config.toml
model = "multi-label image tagger"
dataset = "photos of arthropod specimens (BIOSCAN-5M)"
train_examples = 195000
image_size = 40
crop_scale_min = 1
horizontal_flip = true
translate = 0.12
color_jitter = 0.1
arch = "resnet_bottleneck"
norm = "batchnorm"
hidden_act = "leaky_relu"
depths = [2, 2, 4, 2]
kernel_size = 3
stem = "single"
avg_pool_shortcut = false
dropout = 0.05
widths = [192, 384, 768, 1536]
num_labels = 120
init = "orthogonal"
residual_init = "zero_last"
optimizer = "soap"
beta2 = 0.99
learning_rate = 0.0021
beta1 = 0.95
shampoo_beta = 0.99
eps = 1e-08
precondition_frequency = 16
max_precond_dim = 1024
merge_dims = false
one_sided = true
adamw_lr_other_params = 0.0012
ema_decay = 0.99
max_steps = 11300
batch_size = 128
epochs = 7.4
lr_schedule = "cosine"
final_lr_fraction = 0
warmup_steps = 560
weight_decay = 0.2
adamw_weight_decay_other_params = 0.05
Rows from block 2, named by matrix and row number. Rows with one number belong to one channel. Each number is 128 + 24 x the weight over its row's rms, rounded and kept within 0 to 255. All counts start at 0. Numbers have three digits each. After the name is the row's rms in percent of the matrix's.
# convs1: 3x3 conv, stride 2 (model.blocks.2.convs.1.weight, 96x96x3x3), inputs 14-27, a 3x3 kernel for each
# convs2: expand pointwise conv (model.blocks.2.convs.2.weight, 384x96x1x1, transposed), outputs 128-255
convs1.8 106:136118125144123109141122121136174120097139104091111139129151142125134118145127097163122094120120142184058124122112151134104109170128122152164112114138138115117117136106089077136165109097196158106090150125119122133145132138079111151131081144171130103109162117100169114108138126135125130119141131120144078086142162116122127174101144117125119128130135115121160097109141130137138121
convs2.8 123:134135120106137123129133117111147123101156120200140155118149115115121143140156134160155114124126125151108119149144205135115135139149108114140133137126110104118149123158117125118182128141178128107185134140140196129135103192142150133123165142117091106121128112132142118134181136128104125137108141148132132080061133118130127158105085155129143139107104147141130116146116116097066111174127
convs1.9 092:137135163115122120101125135113127148151096149130157128166122111103116108119149165138129130105126107128131122109125109111126172097149133152160140144092126153127159133138083107111105098110155108169142083096148123146135145164145150117136121129150121127094124130124133147146118148131097098144107129160110112111079110118206086121162144152153127123103107113148116141161095153138142162
convs2.9 095:156134149124136157131120086118114147109088130117140128146135113111101114130140096101110155102115132143161063121164100117117063132158123121110149155133109128111098105091102127164129137096136116120115164131127115102102132120126116085191117129117133104116157138152170084112151146121107103141184137092114139099100147157154125110077138115144133106146095126168081102141106119093122161119101
convs1.10 089:112174141130120113111163123126105142086064146146174148141117063100133160149119151111138155151165139141103121164140130154136090106139112143092132093109141133118173193120166104118137161146063113134158143166069142130115132146134106164130153095111140125112134129113090144121135112115116136139132174162103137174086129116151169142123123074125137107140109121130131150090130145128124147
convs2.10 089:114167094150187121105120142137117143135124102159124152111088121118124131095103123141132105143140106083063136129124116090133137151141136121093152072189143116159154111135168160123155120132128163117122100142112111176104093119150150124123119127176167150110117133134131149116102135072114094163103101127124099095136106163154111091138043177149142147108140138146130168133145119117151144120100
convs1.11 102:121157120112097125160115159126109120132152126156102140096139151159129074093167143159168167103092089101149159116135081122141132115141087117092163153099094131137167109110117124158154148147118139141125116128156143143110126133126134141103103128163157097093099128181178116108110138138157133084072119132132101128144176149138111143117169111121086151147165103104120136152121106102104158
convs2.11 092:142112129117125169140160126119099089123146083126105104189167093117102101153116134128142139141098123172157153083114103084122142104102117167133090129172105129087134118121135135143118099140121097149082137093116112123092151090126067116113050130173138149171122112106119133125115139140112135153137129128122134136195099146135154115137157123128080122146112124130128061133124111122156112112160
convs1.12 106:105122140133192124111133131140138122127102134101169107119127151182048126163109140102097133151097128191089112117144094074177167108125147120169142133082170116122131115122131131108147138096144101149132114119143142113125130115107129109164139119124146133119133139119122133128147153095100146114138148121097152125103166098122133146099165124117177123130133135146119161139101142136137109
convs2.12 081:169106103107135107153168126125136111095136174132161139148103126144098103127142096161156152093122108131108128156181151123116170134129096107111150134114068131102156135164150099133090143120121096088167140133088102152146116140131123136147135160180100145133139134126196109134139150145085117103125125121127170118104111161186140143129140152119148119120095098095115124150139120115157115160191
convs1.13 094:094089147137142162129135101148144110097096110100131139163146148119112136135089111108165129126120150156083128176123108114081128102119170139123129141114150126116091118146104103099098091165187105163116130164153165077085120131117128140139114136098176125138105116099095120136135102128152132151124104108086158122108164114148106147075107116134152144149118125145132099092110161129144151
convs2.13 099:142099095159118137138125130143068108121118105140114138118103106142109169134120174151142092168129127173155089125081131116143106160104111120132140117130110105096130109126104133142108116147143089123138129129120110079149107155088102114145140116164093177143120178139109091119126166094159143151121132119152111144110125124122140176127126126129129134105181136186147132139095122115155145144134
convs1.14 100:171129137119136099114132102131169104129119118124127157102141130121168142123111146138112108137154141149099114100135194120111129151090109134132120116099183113129167138130132106112156125161105149102150130137133126142116164133108088086139158129163109116133142130151131174124110108104126108158123151186099160096089175127138128137111110103136141157127087143123158092115120133143167178
convs2.14 096:160127109145086166123131130103135115143130112131117120162110110116093102143136099125164129104134123113140111097124168094110113161127097112132126152152168119128180110140131115152101129152146105089170191153090127098167166147118072121157085133140155138125112117166125145102129127132105130148140148114102164137123123122129175104119115112112117163138127090072129156110162130104119151167137
convs1.15 096:124149135116159120096103125121092166108039162138155168134112094086121129118118138118170150165175129103097092125114129118099151107146108123111166105142143147095153153129134145129061147128114124115124098177124143139065118090153113139136167126108141146118100138127125127159082102130101141125161158123123114107119089121147146175145118118139137104134144086123106130114088145151111157
convs2.15 110:138150128127122106128145134150112173109126109111100094116091098117112142092121131164098127115147125154122135157119117111114123152110123097112148090113161100101081105101099112176119143140166118110118096156130136148077145092113120156126126131178159106114160148097117098156106122115125087116109131129081073124141154136147119101113145148111151177128102122139153204155090131122123106082100
convs1.16 095:137106098195160141094117123161119145092121100139117141107115144117107141145123142122141101106172140142109134115113123106110156150143157137104125096151164104124110145163118131136098130153125149093122132184153132126111154118134122135109158128086145163117101129103095143131129150140071095137161118086145162126116198083118122102151117101112127101151128130159172137100097118143117100
convs2.16 103:160144184118171159127151138132143133150095136139112114119107166149135073116145116107138110141121143115148104107156105149140083122123120144121131135119154134104108139106151116140157105125187150094111159084137106088145132125139126146145127101125135060110148105186117116104143127153149097115167153143117118117182135118166123127128070150172106121118060136090132181147135156143067125123122
convs1.17 125:153128085085161137164087150128152121138152107129107128120095170166150093106117138122090148187090123120112136110153135156084165104159068137108152171095105114166118118119138146133132126108140118162103126111101126134163129132121140137141129091148134154093104090147137158118096123149134175091148092122116150118126130098160096166105149139132121143122104143114115148174149102110121141
convs2.17 098:144092166134106103117100105120132118127144149146120128120131142121103074156161135139102142116087053155073140126132105113121137091084118188154139129083138104149087126136122138131147106123122059122121104110158131125140126127199155086121156106140112120134129133124118116144149110136124128101108114142117113153150147108109121153140092140110096170163153083114112163096099121159136103114152
convs1.18 110:137149124110098143122120158130105155110088141150134124115147155137110135121169093144073129167155108104167138122130144138146148100107117111150157151096131132144114143128131119110126151111146107115105146180141153105106109170141133113175111138129160113099111190128152103139073141111146113129150106158149122140157114136141071146123127121113070173123176072121122155151147136120088156
convs2.18 090:147096140144132127118127099129123155172112118169157102205130124091134087099128096153134133095123154130121121163158150158141110132150128133128141110151150101124162144127130145152129096126135104113098141133084118115117145108147181135108110162149140094087158123166112151097161130150127144162150108123093086120136165137082152135108126128117126158120079108087117152163131151148129114156173
convs1.19 094:144172120116109158145112121134147137090114160155094057133133131081152089107133141135111132111116117120132214117086130153115149106136101102145160174122100113086136153206160138063087100129148125113121135127139154109151183177190157092110135064092130117129134142134107118144131124125112129151158114116108131117112137124121146101145149128151147117172117120132112131160161106125090080
convs2.19 110:135163150113143075073106107108101146093116143121125118159128172155105124176126135125149124145130056140081111155113137126097132135158133122139143133115131098163126138129140126133130129151113114071130090111115143128174149117149144137139117109127141119116129084114102103096106096129112109109106087121083125115152084133133117127092111120116165161157154185105116105136168145148117118111136
convs1.20 077:103123139151151093091184106161120112156157140123147097150117189094150147152106137143120145106118149161135105147145106125142149102156178146145082123188148128091115122128134099145100120101157137120140129133157107122141128123125144137110084141125124138132168122105131147130157146148133142099128107121135150126132133131147098126103128137163123177128135157124144165124131134157115142
convs2.20 097:127142136155077110124136114133127179084120147083086121111135134120140141140115121125134131108147132106085096121128097140092137118095161155146128166102107152129148121077142120124076155135113089136139124117134131178132157100143131137163141095128139125124198123152112136170155121110146108168083113145114137139161143171111142103133184086104145115183148138147115088145099145119156106067131
convs1.21 123:135130131127106166131176072159115129103128145133113126149091152089199067129108158145120128107156106135133148137106136108173086112128138155088148093155101148121152140134122119158128122122101110120164130119126115150124139116154108156127150117134100174114169081161106149113138099138113156092142105150138141111156105148112136117140099159120124123123135140159118124087145132134113137
convs2.21 103:131105111158093164154144122136136101094141112112099152188110131136114097137117096145112138111079108121128156134162093107103151130106122153117086136079111119108146104139102132137116121139137090104135110128172140131123148140137167093085147108142098127152108161142131103100136120134122153149115088139106161111128143126100164141143143167113143127157128095099105122112141118177099071126094
convs1.22 101:093123112156119163141154141113137158149122111095131136099141129147146108135116125127137148148123151143113135138152134114125125114114136094127141152125105127126122119126153170144124143094139119084125134150164137128120119114102138146168118142128152144143125100146109112103127147128106094148152174125137114150131111120127140114134118100096106138104185154148170169093088082120146156
convs2.22 094:128115114157137140149088121133097129146130113080121132132117094144099136157071177096174149132106086133106117145097142178132150144152082128122147137177140139090106101133140148166113141154176144124157145127132115142127123149106118151154147138128122102165095151166100121118093149104115128100099149114121115135103101121150163142137120115122160100147132187182154112162126100094138126154113
convs1.23 099:120146119139162117108159126124077102090122165109159178165128128166129096107120131164146139122139091157123101167121115155082143144074150133142118109141123103136119163182143174130090153027095108132109147115132152130104143167142144156143108108044140132094143104099134110148138111127122103139128144114140128153141090139114128102075122119121154172136190101139135153098114118108143129
convs2.23 116:134160132157112104154087036086136139131142189110114190118129095107116130158108129135135124143121139149098140145130118145135108115102144125151157131100149144138155133129076097159110098144094114086116130141137121139137145120138139153112141132160133154106156129140131138100083111109107131145074146111121126150141110143129122146215136093093146125150133093131175146130132149106118098137136
convs1.24 084:109135106142133177141112172156129106158104096121101143099120138128125135118116117137172155146060162147109124137103089107113117150129115177149106155086134082132120132132110119097090065127215148129127151120128141114115136107107151126115117124120150174112134137107124101143117132163096130128108117127124105125123111125139094101127097117089138160133153154170135120114131100114088118
convs2.24 086:129121147105141130114125141169114127131112117115131107138113114082102172154139121120148120131147139133137084119102157132138105183146127167145122130096128140115120080084161160134111133130184146133211125128119128140119085165116136125130092117138113128149110101154101074152144127144136124135095112152118124125076102166164150143108096123143106135151146094169070126084116098136172137106139
convs1.25 100:135127101110131125144124176144127120198090117112103117097157118131151137134103108126138147048136155151147134151166182153084076125112107138141105121151144137114111083072145166160136167118100176089097096114152133146171113109109146088144136141140121145138192148115130108106110130141090129155128158118134098083181151130122124118158167128166052086109098186116142121134140131129093105
convs2.25 107:109121126151134051097056138131110154149168155136126091120145093158151148153137147123124107172146129115142127106116118134154133148119142144142139158124131080133154181103117141124135114138125131116115084104126129101122135144186114138098150099126113133123123160141120173059090122096135133153141082114155099150108072156117106162157087138083121173091168149150112114165176110116111132139125
convs1.26 095:136169116135090116142138106103118103091172132141152129121100101094176137114111103117138148120109087098138158107135148170185141124125112075157119107166099152107117112117106110117135120112169124127125127139106111115080125142120124105103118098139127114109126117151128133136098142140119167133123086107145118105129118115114118136159079108117117145130147102123104115143160123140083132
convs2.26 095:153120130172104089138106176097171146173117155078109113101128101106152133116139117132137147123110117090137133127153083127144121163120115127130123142099140142159183154128134117130126130119107116139127159109127103076154172173098165122122124142123113075131125143163114096094125085146159132136174092123113165172118148174065103114131116075120122136117102124138095131098143126163117096138084
convs1.27 075:169174110132124126125130135114102143107110177106121107095115135138146153076144103099111134179167102129134164145142102122134124123119098089109179104139171098084140100139120181143117120100108127132152179145138148120124108131159138117190128099145127113127086128170086130111099150151100106109114117124127119118115145145119147123156116116130158095173146134136126184136103176092125153
convs2.27 090:095106106126112134107133138117112135137125120138136099126119125141152140128131121106122163153164115111139126121095144145135153161135158157069132098151091117121106127097127104080144109137159083087139086116137101171117131182155144137120143071154140121149125114120123094157167159123134104159069097129160081132096139116159133119142104143119119103127119127143140153121117111114130114164109
convs1.28 108:124103128100129129146145149129107144151156160107083113147118124105139147124132134118154113131122123113155117138133126128122115100120122148142144100107131130119125112126108107125122179125135094150133141083094137133189139125100086071136149169170115113146146145124126098127157151111088084131122181108131143162146128119123120161122179166162115072109114141101117107155144164132137091
convs2.28 105:155095128121085136121108135144110088128107148139084096149152103144100135096160175136126111155100140127117127128067124118120115131140077121172140059146117136091152077156105160167147110165139112120133137145124148107127146134098082117130154149156099087175119116120098141113112139115117113121139118143118099105154128118135094146158100210162120115113130133125119124115144131137099155114161
convs1.29 086:102133126132107103173170124163191179113111121171113110109119150137157085127128077136112133146112142083179170160111072127153116104098127108132164138097124123112127115141134131142155142116131144142144135172151121151106140120115154130161127094114142172093043102139148122128096088163191131123124140092155152137106139176133108148135092133090100127152130147164147107141131125126122126
convs2.29 103:136121138142111118124135124128082115093128093162171158122153146135101104107096143110120125115118069083121123135092119121096084135125090155130141168154111059131135135074106118113165150158082147148118122102129108146137150126117171108154141133153149098137183151116112150144084122162149137143132126100107113116149161163129120127139151193145163205092194143102109118144117100135148142118157
convs1.30 093:084117112163108157189075108097115118118110086148152130099124162146104081130119089110132124128130166112123124112129088096146123106138131128106131161105109144150127116111136074085130122136083161124075154132101153124132106137109125081146155154133113073092105140120122113169100128092118126133129120114146145144095111143118124132123145108163132114110105143118095121117093110144171123
convs2.30 098:155137110133136110122144157139116146117091130110173138115141162141143144171092155105130099132149046148095137190109133119136134095143154128145158140122162138131135177143134170092085157114118133117140090122134135160140125145097107128128131173144148174120114180119147133142141134146085119115079124091133069170130103134158161085136125129143109130166166163127167152126110146102155169122088
convs1.31 103:141112092142137146104112115093118152145118123136098117087124180111130190115104121168130065144133135112129157087119133120138093162138131120120166156118147137098122155091121122108168121123194133124119156131124106142149128105132097104137117154163122135144167102165120097129134117137108132108104136142147181148121069172076116169112110094139177130143118113120135134125137095108105146
convs2.31 109:127112159109149155118126171148140123146098124160099128179138132118104114132130119133182127101123132129146216116127133131152157144128131149129114125122163073120098085137103152138115103143138130128166134142147106097119157177172155154098136092140137110124135102160127157094175132143125114136141172149142125159157121127144135137144117137125127164109129079125167145169111133143171141121114
convs1.32 115:110124135118141116154123144116118128126138107146117140148111106108120146138149146139103121109140166103140114099139142162101123131150141123149114111076123126152152128145130139141086103108123137132151107130075121126166149129105099116122131138138113156143133118097134116134159124115134104095116126138161116121130089155085156137110115137116186129134125087122154123138092110144137124
convs2.32 094:133102142162172113106106130151125120133140121092098122135160125109110096131120184129154120108098128107159110113085085159114156145118097128136111120126141069097139097122100126179105107155145078113129127141138131158047147115115117124138158093096093115166098182157103166147094121099130126094115132130106091141146128126084194162145120124130126126142138149127087127125132094135123140132155
convs1.33 109:108118129149142117130097148142130133092124121126138146143112127126153134124116118145110119139114148117127113117114136122131117132143116134126137100133159146124095132127160129118132110152147150144119151091131092161131116092105151142168128116105156168140093072121121146142116106097129144132146129137192138090069088165137160125127141107127116111113132136112120135128146133151133097
convs2.33 105:140108149117149185134150122164099102139136168109127166127071131142126106098134152165106151172079106121121146139095133139082121128113113117082103183120089129115149130153153134104115072172111108115127163122100143145139132101114131126097176106135114132158116134120094118173149153140111090126089095177114123150143120124142140145158151125151143119149159109094128149099120143135087093083115
convs1.34 087:108141133115129107139185139148116107122121164136157148154181208130044169105119153150145107117145136106132150111119108137169099140150139120144143123089141178149204085142161148170143111135067130158161107098117113134166088112149143095145124154164130135134098128123142126113105155143149150092095123118161151147126118128094100135121095144130132147116144161092133182109151151122148162
convs2.34 106:126138161113119135087132184086190104129106131112094141130109142153114118102122139097176144106130137081114140119160112149135180137129129112130108134155149123115132120103147097111145135097120122143127148085157072138156150105069151132084137138153151121130167092155159143107135136162190150141131131140121121086146099110159153091121141141067121124131124140113158128133126136101123126172087
convs1.35 099:124095088155176104110143132106122115150151128099133123102106090150172148094128124134143132084144118138104124110077186142060103178159107124104084157138159103157159124120134103103108151175129162099107171153157087113140123112126117141125125132144148089086171144128117149131162138135110102176091099138123110122174154132129122124102125129172116111132119132129140132115105108143153094
convs2.35 104:095106120088125125135103133121116113098138136148124147151134116182095134181147104126103067106139123132111162172105122145119125123094113133122153101176141089118139113146127134148159116150118154143113159114129162138135168097121134127085136126140122119145154124177117163118153143154083174130088097127138107149114095161163124139153139146116125114138110125107138139146110125105106127131156
convs1.36 087:116134097125126159145107157088141105136093132107114152107139134123140109103129137141139121106115150180155158130101102119128125139113164134134119154128134106128132084161159139111141109128112150104111118118109133139129099130109119137133106122110136168086108127149125111100120121186153113097127140097171097141114128149109102122136125095131134125124178142122133135146125115110114108
convs2.36 095:186149162130112128135135130149096142149117110105141111164143160131133097137144115115135104133135163140152114144106159139114103171130124119093137139112105102124145116120097093130126135143171111138143147158119141157093075140124126116133093201125148136115131141163093098167154138143108112102089189157125141117131130117120150118103151133138160131166129142134138147072123147100169091116145
convs1.37 084:136110124100093130108128111106182131141152146146117120104138163146134104107119141160189139127100152081120133112144145116140126137116092080135121146161116132137082129159109170135098135106075165116114107113104083160128145103146137119127141130094092140155154122110189109142150129131146129149136150096110118126136107127121122143131128121091120123097124152132153157157141090142104105
convs2.37 096:103128098114148138102156116102100132111132111135124149089158075122118148147165148123115138150127103141133090135108135132124125133155111142116133108066132124125172137124154126089107118119118084140130127165156158159087095139123094141142128122077112135125135149102127108138170131071137126102087153131159173129128110122134122142120136142148129110157168129147159110075092085077105163071166
convs1.38 090:085117114138111106166184133101181117151142095102083149139173139121140117080085157167161140093095176149120125118128121112097124122124142149166111137124103088087171139136124119133139126149131163128142117129137160133129126198104145143126125111130120080139121183141117112128145173087176179106074114148089100144134177134103147142123122131172115107152123113140174108140155140074092140
convs2.38 103:164124071177103093093131130144107111125118148139119094135157116124133117132162101143129101106117149108136144108140130119128174116138118143089092101100139170120148127129181149120116067137135099141128156099127105132162166142102130131107122119106140102134131139138107112134104133196106124117150151123109136166173127127132135159124149131093111108135069131103116099160118185140103123121164
convs1.39 092:152122148147115121131147140117092134105137137111151129097117098107131159108160186159139104153141116095143146121105138102108127181133196097120109089159129145121138114127136133125072176126143142125115129148131106163133083133112153128138147095122122100139155148152124148148127165125133127155112094085113120129143093158122127166141092081130140121132171143085151130138143169124131087
convs2.39 099:123103134155116125164145103113157129154092124145116095102150157089122122154145128125144088122152133121148170175129120139141131155119154145109129149125142146111118108120095183110131098157155146169124101109151118141153173162131187163152114153163107090123119109143103153149149111168135122106103179128123102170145151159128125154108116113116144111121123122113128146136105170186113120130133
convs1.40 078:113112121106146140130123159128166137140127101110090125149145127158114094095114140127064119147120123134132146110178116136157143065102149135105127140154145083087106124137105085149152157196106139150148072113167129134142116131135083156160126152090139152107137156118113128099140147148120123130138103111100108102175107112139182092107130136107103105129137162119122140116133121109105147
convs2.40 088:119126176090107124130151121123127102072113140123111157130109097120131157135125122134110099149131151138126154129127151103143135072119122124115121119128141127158103153081111173129172126150131129100107092126133077127166137127124119138136126082151155123121104123106141142143083119132118147116117123159165148184185130128143091097162112106128117145149145124137179136189098175128146109136103
convs1.41 091:130140131113127168125086145083101118168076125171128153113089104156113103146141146132135085144141059151196118118141125126164116109137122107118122123108103150108122118147140169108101154121120129109084132135110136138145119111145166107147115087114120167107129116128119154173113112176121096164081083195106094119165099134152089129122132108139134147103126126126077140167116132139121128
convs2.41 089:122126136114133167181122099135134117146152101141142097131105148127104126144121101128110135119134136157145104162120137154116122138145119127102135144071116126105130116101139113099101117136161127118135161153141128099098091122092122078117132132135096160165149122136155126100125108091098130096163136123101110107121161120090134182123129151176155128115089149179107103107131127088111127173156
convs1.42 092:140114113149134153090118135123123124087110107116101121097150098124149140109147119106102102147128142094151118127109128166150126106111130105145099106180132098153105148134169099139137098110126130123092141141136099112153157111155107095096123124154104105079128152159126098120079117112140124126132139145120152112113112105104129114169114126126117133155127166123107112147105118145139138
convs2.42 113:154133145135108118106129139120120106113069115090105091151129149111139127111104150175116088105134133123131117126110143107145123106146088123101121103162183128127115146152123211123139128096068152133125100144112120126143186132117152143092116142133148063106129099119133112124090126147102105126167135105107135153158133120142148114098133098146097134129165138141124131140164148205143157105125
convs1.43 123:143094123152163171118087122139106130134102118119142144118101137141117139109179106097159124114141145145088113134161111123094147136150101124118126141110151113180119124124134117146106127154126114166130121142089145111121126133129102150109126152106114174134115097106162133148118104121136131146118160108112156123094154083173107155146114153123131114111120119122125153130122110125148120
convs2.43 097:118115133153115098138155123184158116115084095154111134169106143117125082118124138167135139119101133119124131118147119122102127126118135149122125114112097150135120150124168141079111105146110146138146140083103120119151131120099153090073147103111108128150152154180101134142160114150153126070132094201101130140127154149108117125128087137142188138114128120093070116081131140148140121126103
convs1.44 109:142144119105124093155142164107123122143105137120131141100141137136082163129172086086141109196103152102177113143119104153105179126095102122130120157071152129197104138134114135115127120129092123115155156117137092127139130131095115074142120141144159082115111216102110103133134185108089106141140130117129130132154133106105141125124125124129107163133123118132134104103126163124111110
convs2.44 090:137097117154130114148126126122154094115118097149088144121127127133101097123123116156128170115098127117120174123139117100081150095073107173124127159070102131097128122159170139148108112150152104127100116110123129138093103079099118104089133134129106108159108135109118118125104088132106095091142130153116133078100164127107176160115151157094130137094119117106112095088134126138124090127142
convs1.45 088:127112149103102124093143122167145124156118093143058150110150094155139144129107112123121118151141127135144131131128115131168132099125112122140138094126153128140126115135099110081108145195167134100149138103173151155111131098112063105136174129174160155135137126148105136081144154113082149100145127118139127120160129108157146132128123129090125126099141110124157114128112132098112178
convs2.45 094:135127089158136115196169142102153113123127112108122112092141102130134159155174145093146105162136143141153176134130134113153150093117125116122115146118138135130100146092099153163089146144081147117133130131128091104170100118122139122150112156127125135138129150141119175115129159102116119126117112097161132172149090131126128148153191110120124114087156122134164133196098195112159141149131
convs1.46 127:118117139192103113081174099132130116110102118133143127163150093085117169142124099139130104083167137168084119135135122085169126164074152123136115111107128157126131132140105144088154136105132137102124162169091120124125136121124114099153137154111106126162173116068107150144146137098076141166127116117139143125104089139135180107134094152113161123130119133126150105090111179159115112
convs2.46 099:144077143170113140161185128169110129134133194140168125169127128131119075142140115171133167120095118129089117135118128146091144107133110176120115132104104120139155130133171121108175099145095101109161139063109103126132115122106133080096179129098133153152105106164108137146170134153089123128108129155121127113122131138097175142138109119145138096124142133089091116101105139138103096121112
convs1.47 121:138092160119163084103131161105124135165108136106157110088189106138053200161107109109144098130121163151118112130139098115125161159097134098172127134039165150142103112145152130139121130120122129149105136109145132136136106170156147108122127123128152071161120124136116136132112119128126156128141101147149130115112119136134124149125154096142132112134079167104170113134123126123149118
convs2.47 096:132108143170158120160125115166115096123134186113102151143082127115102089110108093147155175123082122152131180112157062164083163127113110184115128112118118078098120116168087075124184118139150133117119131125136137159112160101125153120093113141148103123146074108122143142140116104104147109129105164169113149134143129120114160148149119148097083159109129122131127110103164110129158130091074
convs1.48 106:132194131140129119127119109088157162104181104140149109131122121127141164106122133126077109116107158142126168092128140121165143147137111109161140124125135123136102104123104170149123167167090130165120119133106112103093098168148094143102116131111127103155116113137119121121141130142121121144130100139161102127112145140106138121150135129170097104132124084092172158142162166116114103
convs2.48 115:121140134120088151133069146115107141131133144106114111114137141211099157152141149126096116156129140125165115128131123111139109126195109121135128172151130125108120098133159144098134125131156135132164152139126135132117128120123115160146131134122087103121140115135145090145176208134138114137128166132109122113082074127147149173103139155125127125141124092162088117106139129127128153115147
convs1.49 088:161144107117095129118113152118101140144112115128169130130085110109124101163181105145135129105105177095132135101105142161147128126106126140131109134050097160128133164101123175064140154107136117144073141127116138117182172124102143090089164154135113136134166105113129138125157108105149133090116138120150117092129148137149094116134095101113180126116103122161070103139091123132164141
convs2.49 100:146145091128173142146118110134126124086090128122112126115137119160111127163177134172122125142137136160134130188120149130093100102075123131141149095053137144096169144106116147145100151163120127106118108158119134137100166096126132135087119149080142156162146137120136084124126116113103102118117135135087127191144103095084110105102146121111119127137120153172155108165106153134133141124144
convs1.50 089:128130115123161140145107098111130131156165176146187119104083110161119120148175138110145186142114132160085108137169175118118108141129103137121100173130180112173148154082087110156138122128143114108158141144070144096151138146110123140179131155129137140149155130122136151150164110130123149136139133119117089084178151119136168168106136147138154118158131089158119127126144150122160123
convs2.50 096:125154101152136121162124133171131132129091130162134097133122103099096124152137099134122107124145131105120153146136147130137101119126127113137120106139107137111118155129153176110132119114121123109105092082079161084139138139149120120130129177105161137119163106161142139086077095132127122153152109147092121153060113116116148106147131146140097125083189158153097154144140178130126087132151
convs1.51 084:164145130142125102151122106121135145104101127077139108122119111125126153156083142125123137141130148169119097168117171135125124095088104117132127124123143104112112143110122139107126133129127146132093150104109163120143114140133114153127126169125156106152098075148131139136104141121114114125217161169111091117122114149122135126148147110163168150138115084156131118106099155151190109
convs2.51 098:133190134150122093139140132129121147141146121130090151106093118138143121121133129123118146154130153194150110140127147117126112111113125126151174152120154163144109147163087119138088161121137128133145123154106152137112120140106148143181107148147123119090108128118140143117089129106093124070104157121153149127137133088137132129115130123090077160108143101118153161131127167133099114143127
convs1.52 097:123115134151106083149164145137136065089076124153164189108129121119108080141137141164164182157109107128116136127157124098131134146089115122127086108119108134163166123156150094128184146150101123144146110138076115172182115159105108175134081142150119084101130116100184156154140121112135154128098125148134089123117130152151155108146130148109109107100154123125149113127113177100165122
convs2.52 120:092103121109117131125112137126111121096073113117126072138120139087108151139121126134112114138142073118114141205117117151155092141141149120123144142154141141080099131117096126136136107150119134163134123114154127139094147112134133140071120117173106144133183123164114136152140113140114174105113150151100046124135119121148123151159140113143172104135104133156118145177106134130145157088146
convs1.53 080:119161123117110133169125145089081113096141129095160141119114099112120094116129129088121128145113139098144144095115131107138155100163147128083126094154131142131104145182133165099118155121129147110152121077116150122149120121164125110123148119178095128117120128114099142145124101101143125140129115103142163149142113079085119102161135176161080138150115186164126129163126109125109110
convs2.53 099:111165101088125145136140091126112118137094092122128154132188220182145134103120128126124104178123149117137109135117152115126117146127123115132125150109106136149128148127149152110115118089140139117169136123118123177118116157124110128173121121107141124123091136105122110154148177096103131120083140156151141119122137147157155115121124152145130147107107136156175146088163120176120179119112
convs1.54 096:138089152096119119144151107169158109087112120126116141142120149096133107115134149146067113136140132123163144148108135120107157145117168142154161136137127091118108119121146155101118135110116120085124131114121131141147147138136092144157114105111124113128169097127099142130172129102105142116117114115162140122151127112153133087107099145100077140156116142162174110137135103114110120
convs2.54 110:157112107109107118118102105111123120113131178205132148132162106144126138113123091160125140170119115151098150107130197159130169120106117110135154060167133091129134112138094104121141102152130138108118144132091154100148142143133159133101137102138172132126144137147114148133133149180107102114107119118127118147115103152156085104126086160140184161085064122108134196162102143141124123164103
convs1.55 095:100114129122122120145146109128126123092090113107123139103097172131083104187162122106141139127155098174171080111135117109119146100111150119086163132133123161129089118103135112140123152084148150135100083131101198155107103098136095113145147145129100126113115118115157141120089086104163127136151117134099105142090171157155110140125141120126130110102152144120082121149126145083190156
convs2.55 107:129156120105148125154120114146105111117109129166138074128123135114116132154171120139135104104135113212110105178128122079127134132117109134138188089127116079143142133144094167147124172120097134072140071163122114142144130123110144124147121157150139148137134122111115099148103143127095107047121129145130127151136149099169122143136138159155111153115139137146158130130114138121177102140082
convs1.56 110:106110138142126069098179160142141118101128126117158123117146141134106109125151145105128146152113113138142138159143158080083173148082083119112117146103131118157125130131120132114143135111160132098114160117145150120155109144122140108121137159143142102125132177144122083099130184137088067134139165125074111113187137156136092120128152127128099108132113144139186139078073146147148077
convs2.56 100:151111098139119093140150111135124105113109115124128126128103143135116118153108126170126144149094117164142114153086162130103166156074080114079117133144087150137126088157153129135128101162133077087134113101126115132118103137075090092121166121080094136166133135106100144139122128103080109117137133167110147121095160143120141140120150149143148097112138137123122118129120091138103112132137
convs1.57 120:143128105120167152110119116141136126102088152143150109137159119129082132098141131100161109165130129108116139117127157144110116135107131132141164152133118110107118133124119113137144130147103129132113125168176130087105120142134153107111108135131139097146124185138134111115100147168156121100109135129092158141174142105116068149128139102112105168142145109143139155096087091138166161
convs2.57 091:148113173143119121136133141118100119099123143101082123162131102136100112086118173177159198149086137139098151129087125092095138136133100148094132146130077112108111103165100116141123115148161087105150133146138196133117092153139132111135156136122098154159115111131093142140157140135106078109129142146090129160125131147176167153122109136124107122177149111118150123112131120131148117083115
convs1.58 082:136098118158154123178102125136116104118123134103106117102112142134125139105091079092136163136116138151124120094103151092119166102150159127092111108129114125146117153082149118126110069143138141135144129123102138118112151127097126115115128088142148104154092156133121141114155155114108164132074125189123112129150109136124119134152147118146121108123132095104173133128171195082073118
convs2.58 090:191122114088101137117109130120099124100143128111161115125125136111130123103150106107128122114118127123134090136129136087119162114118105148113109126124160153112126107114168175152129156132122095134112148122076122148112106108126115113074128167101122173141160138155129117141114113152138096114136121100136150123146129148138104131086130123149101105175097147138096102135129134108147146085116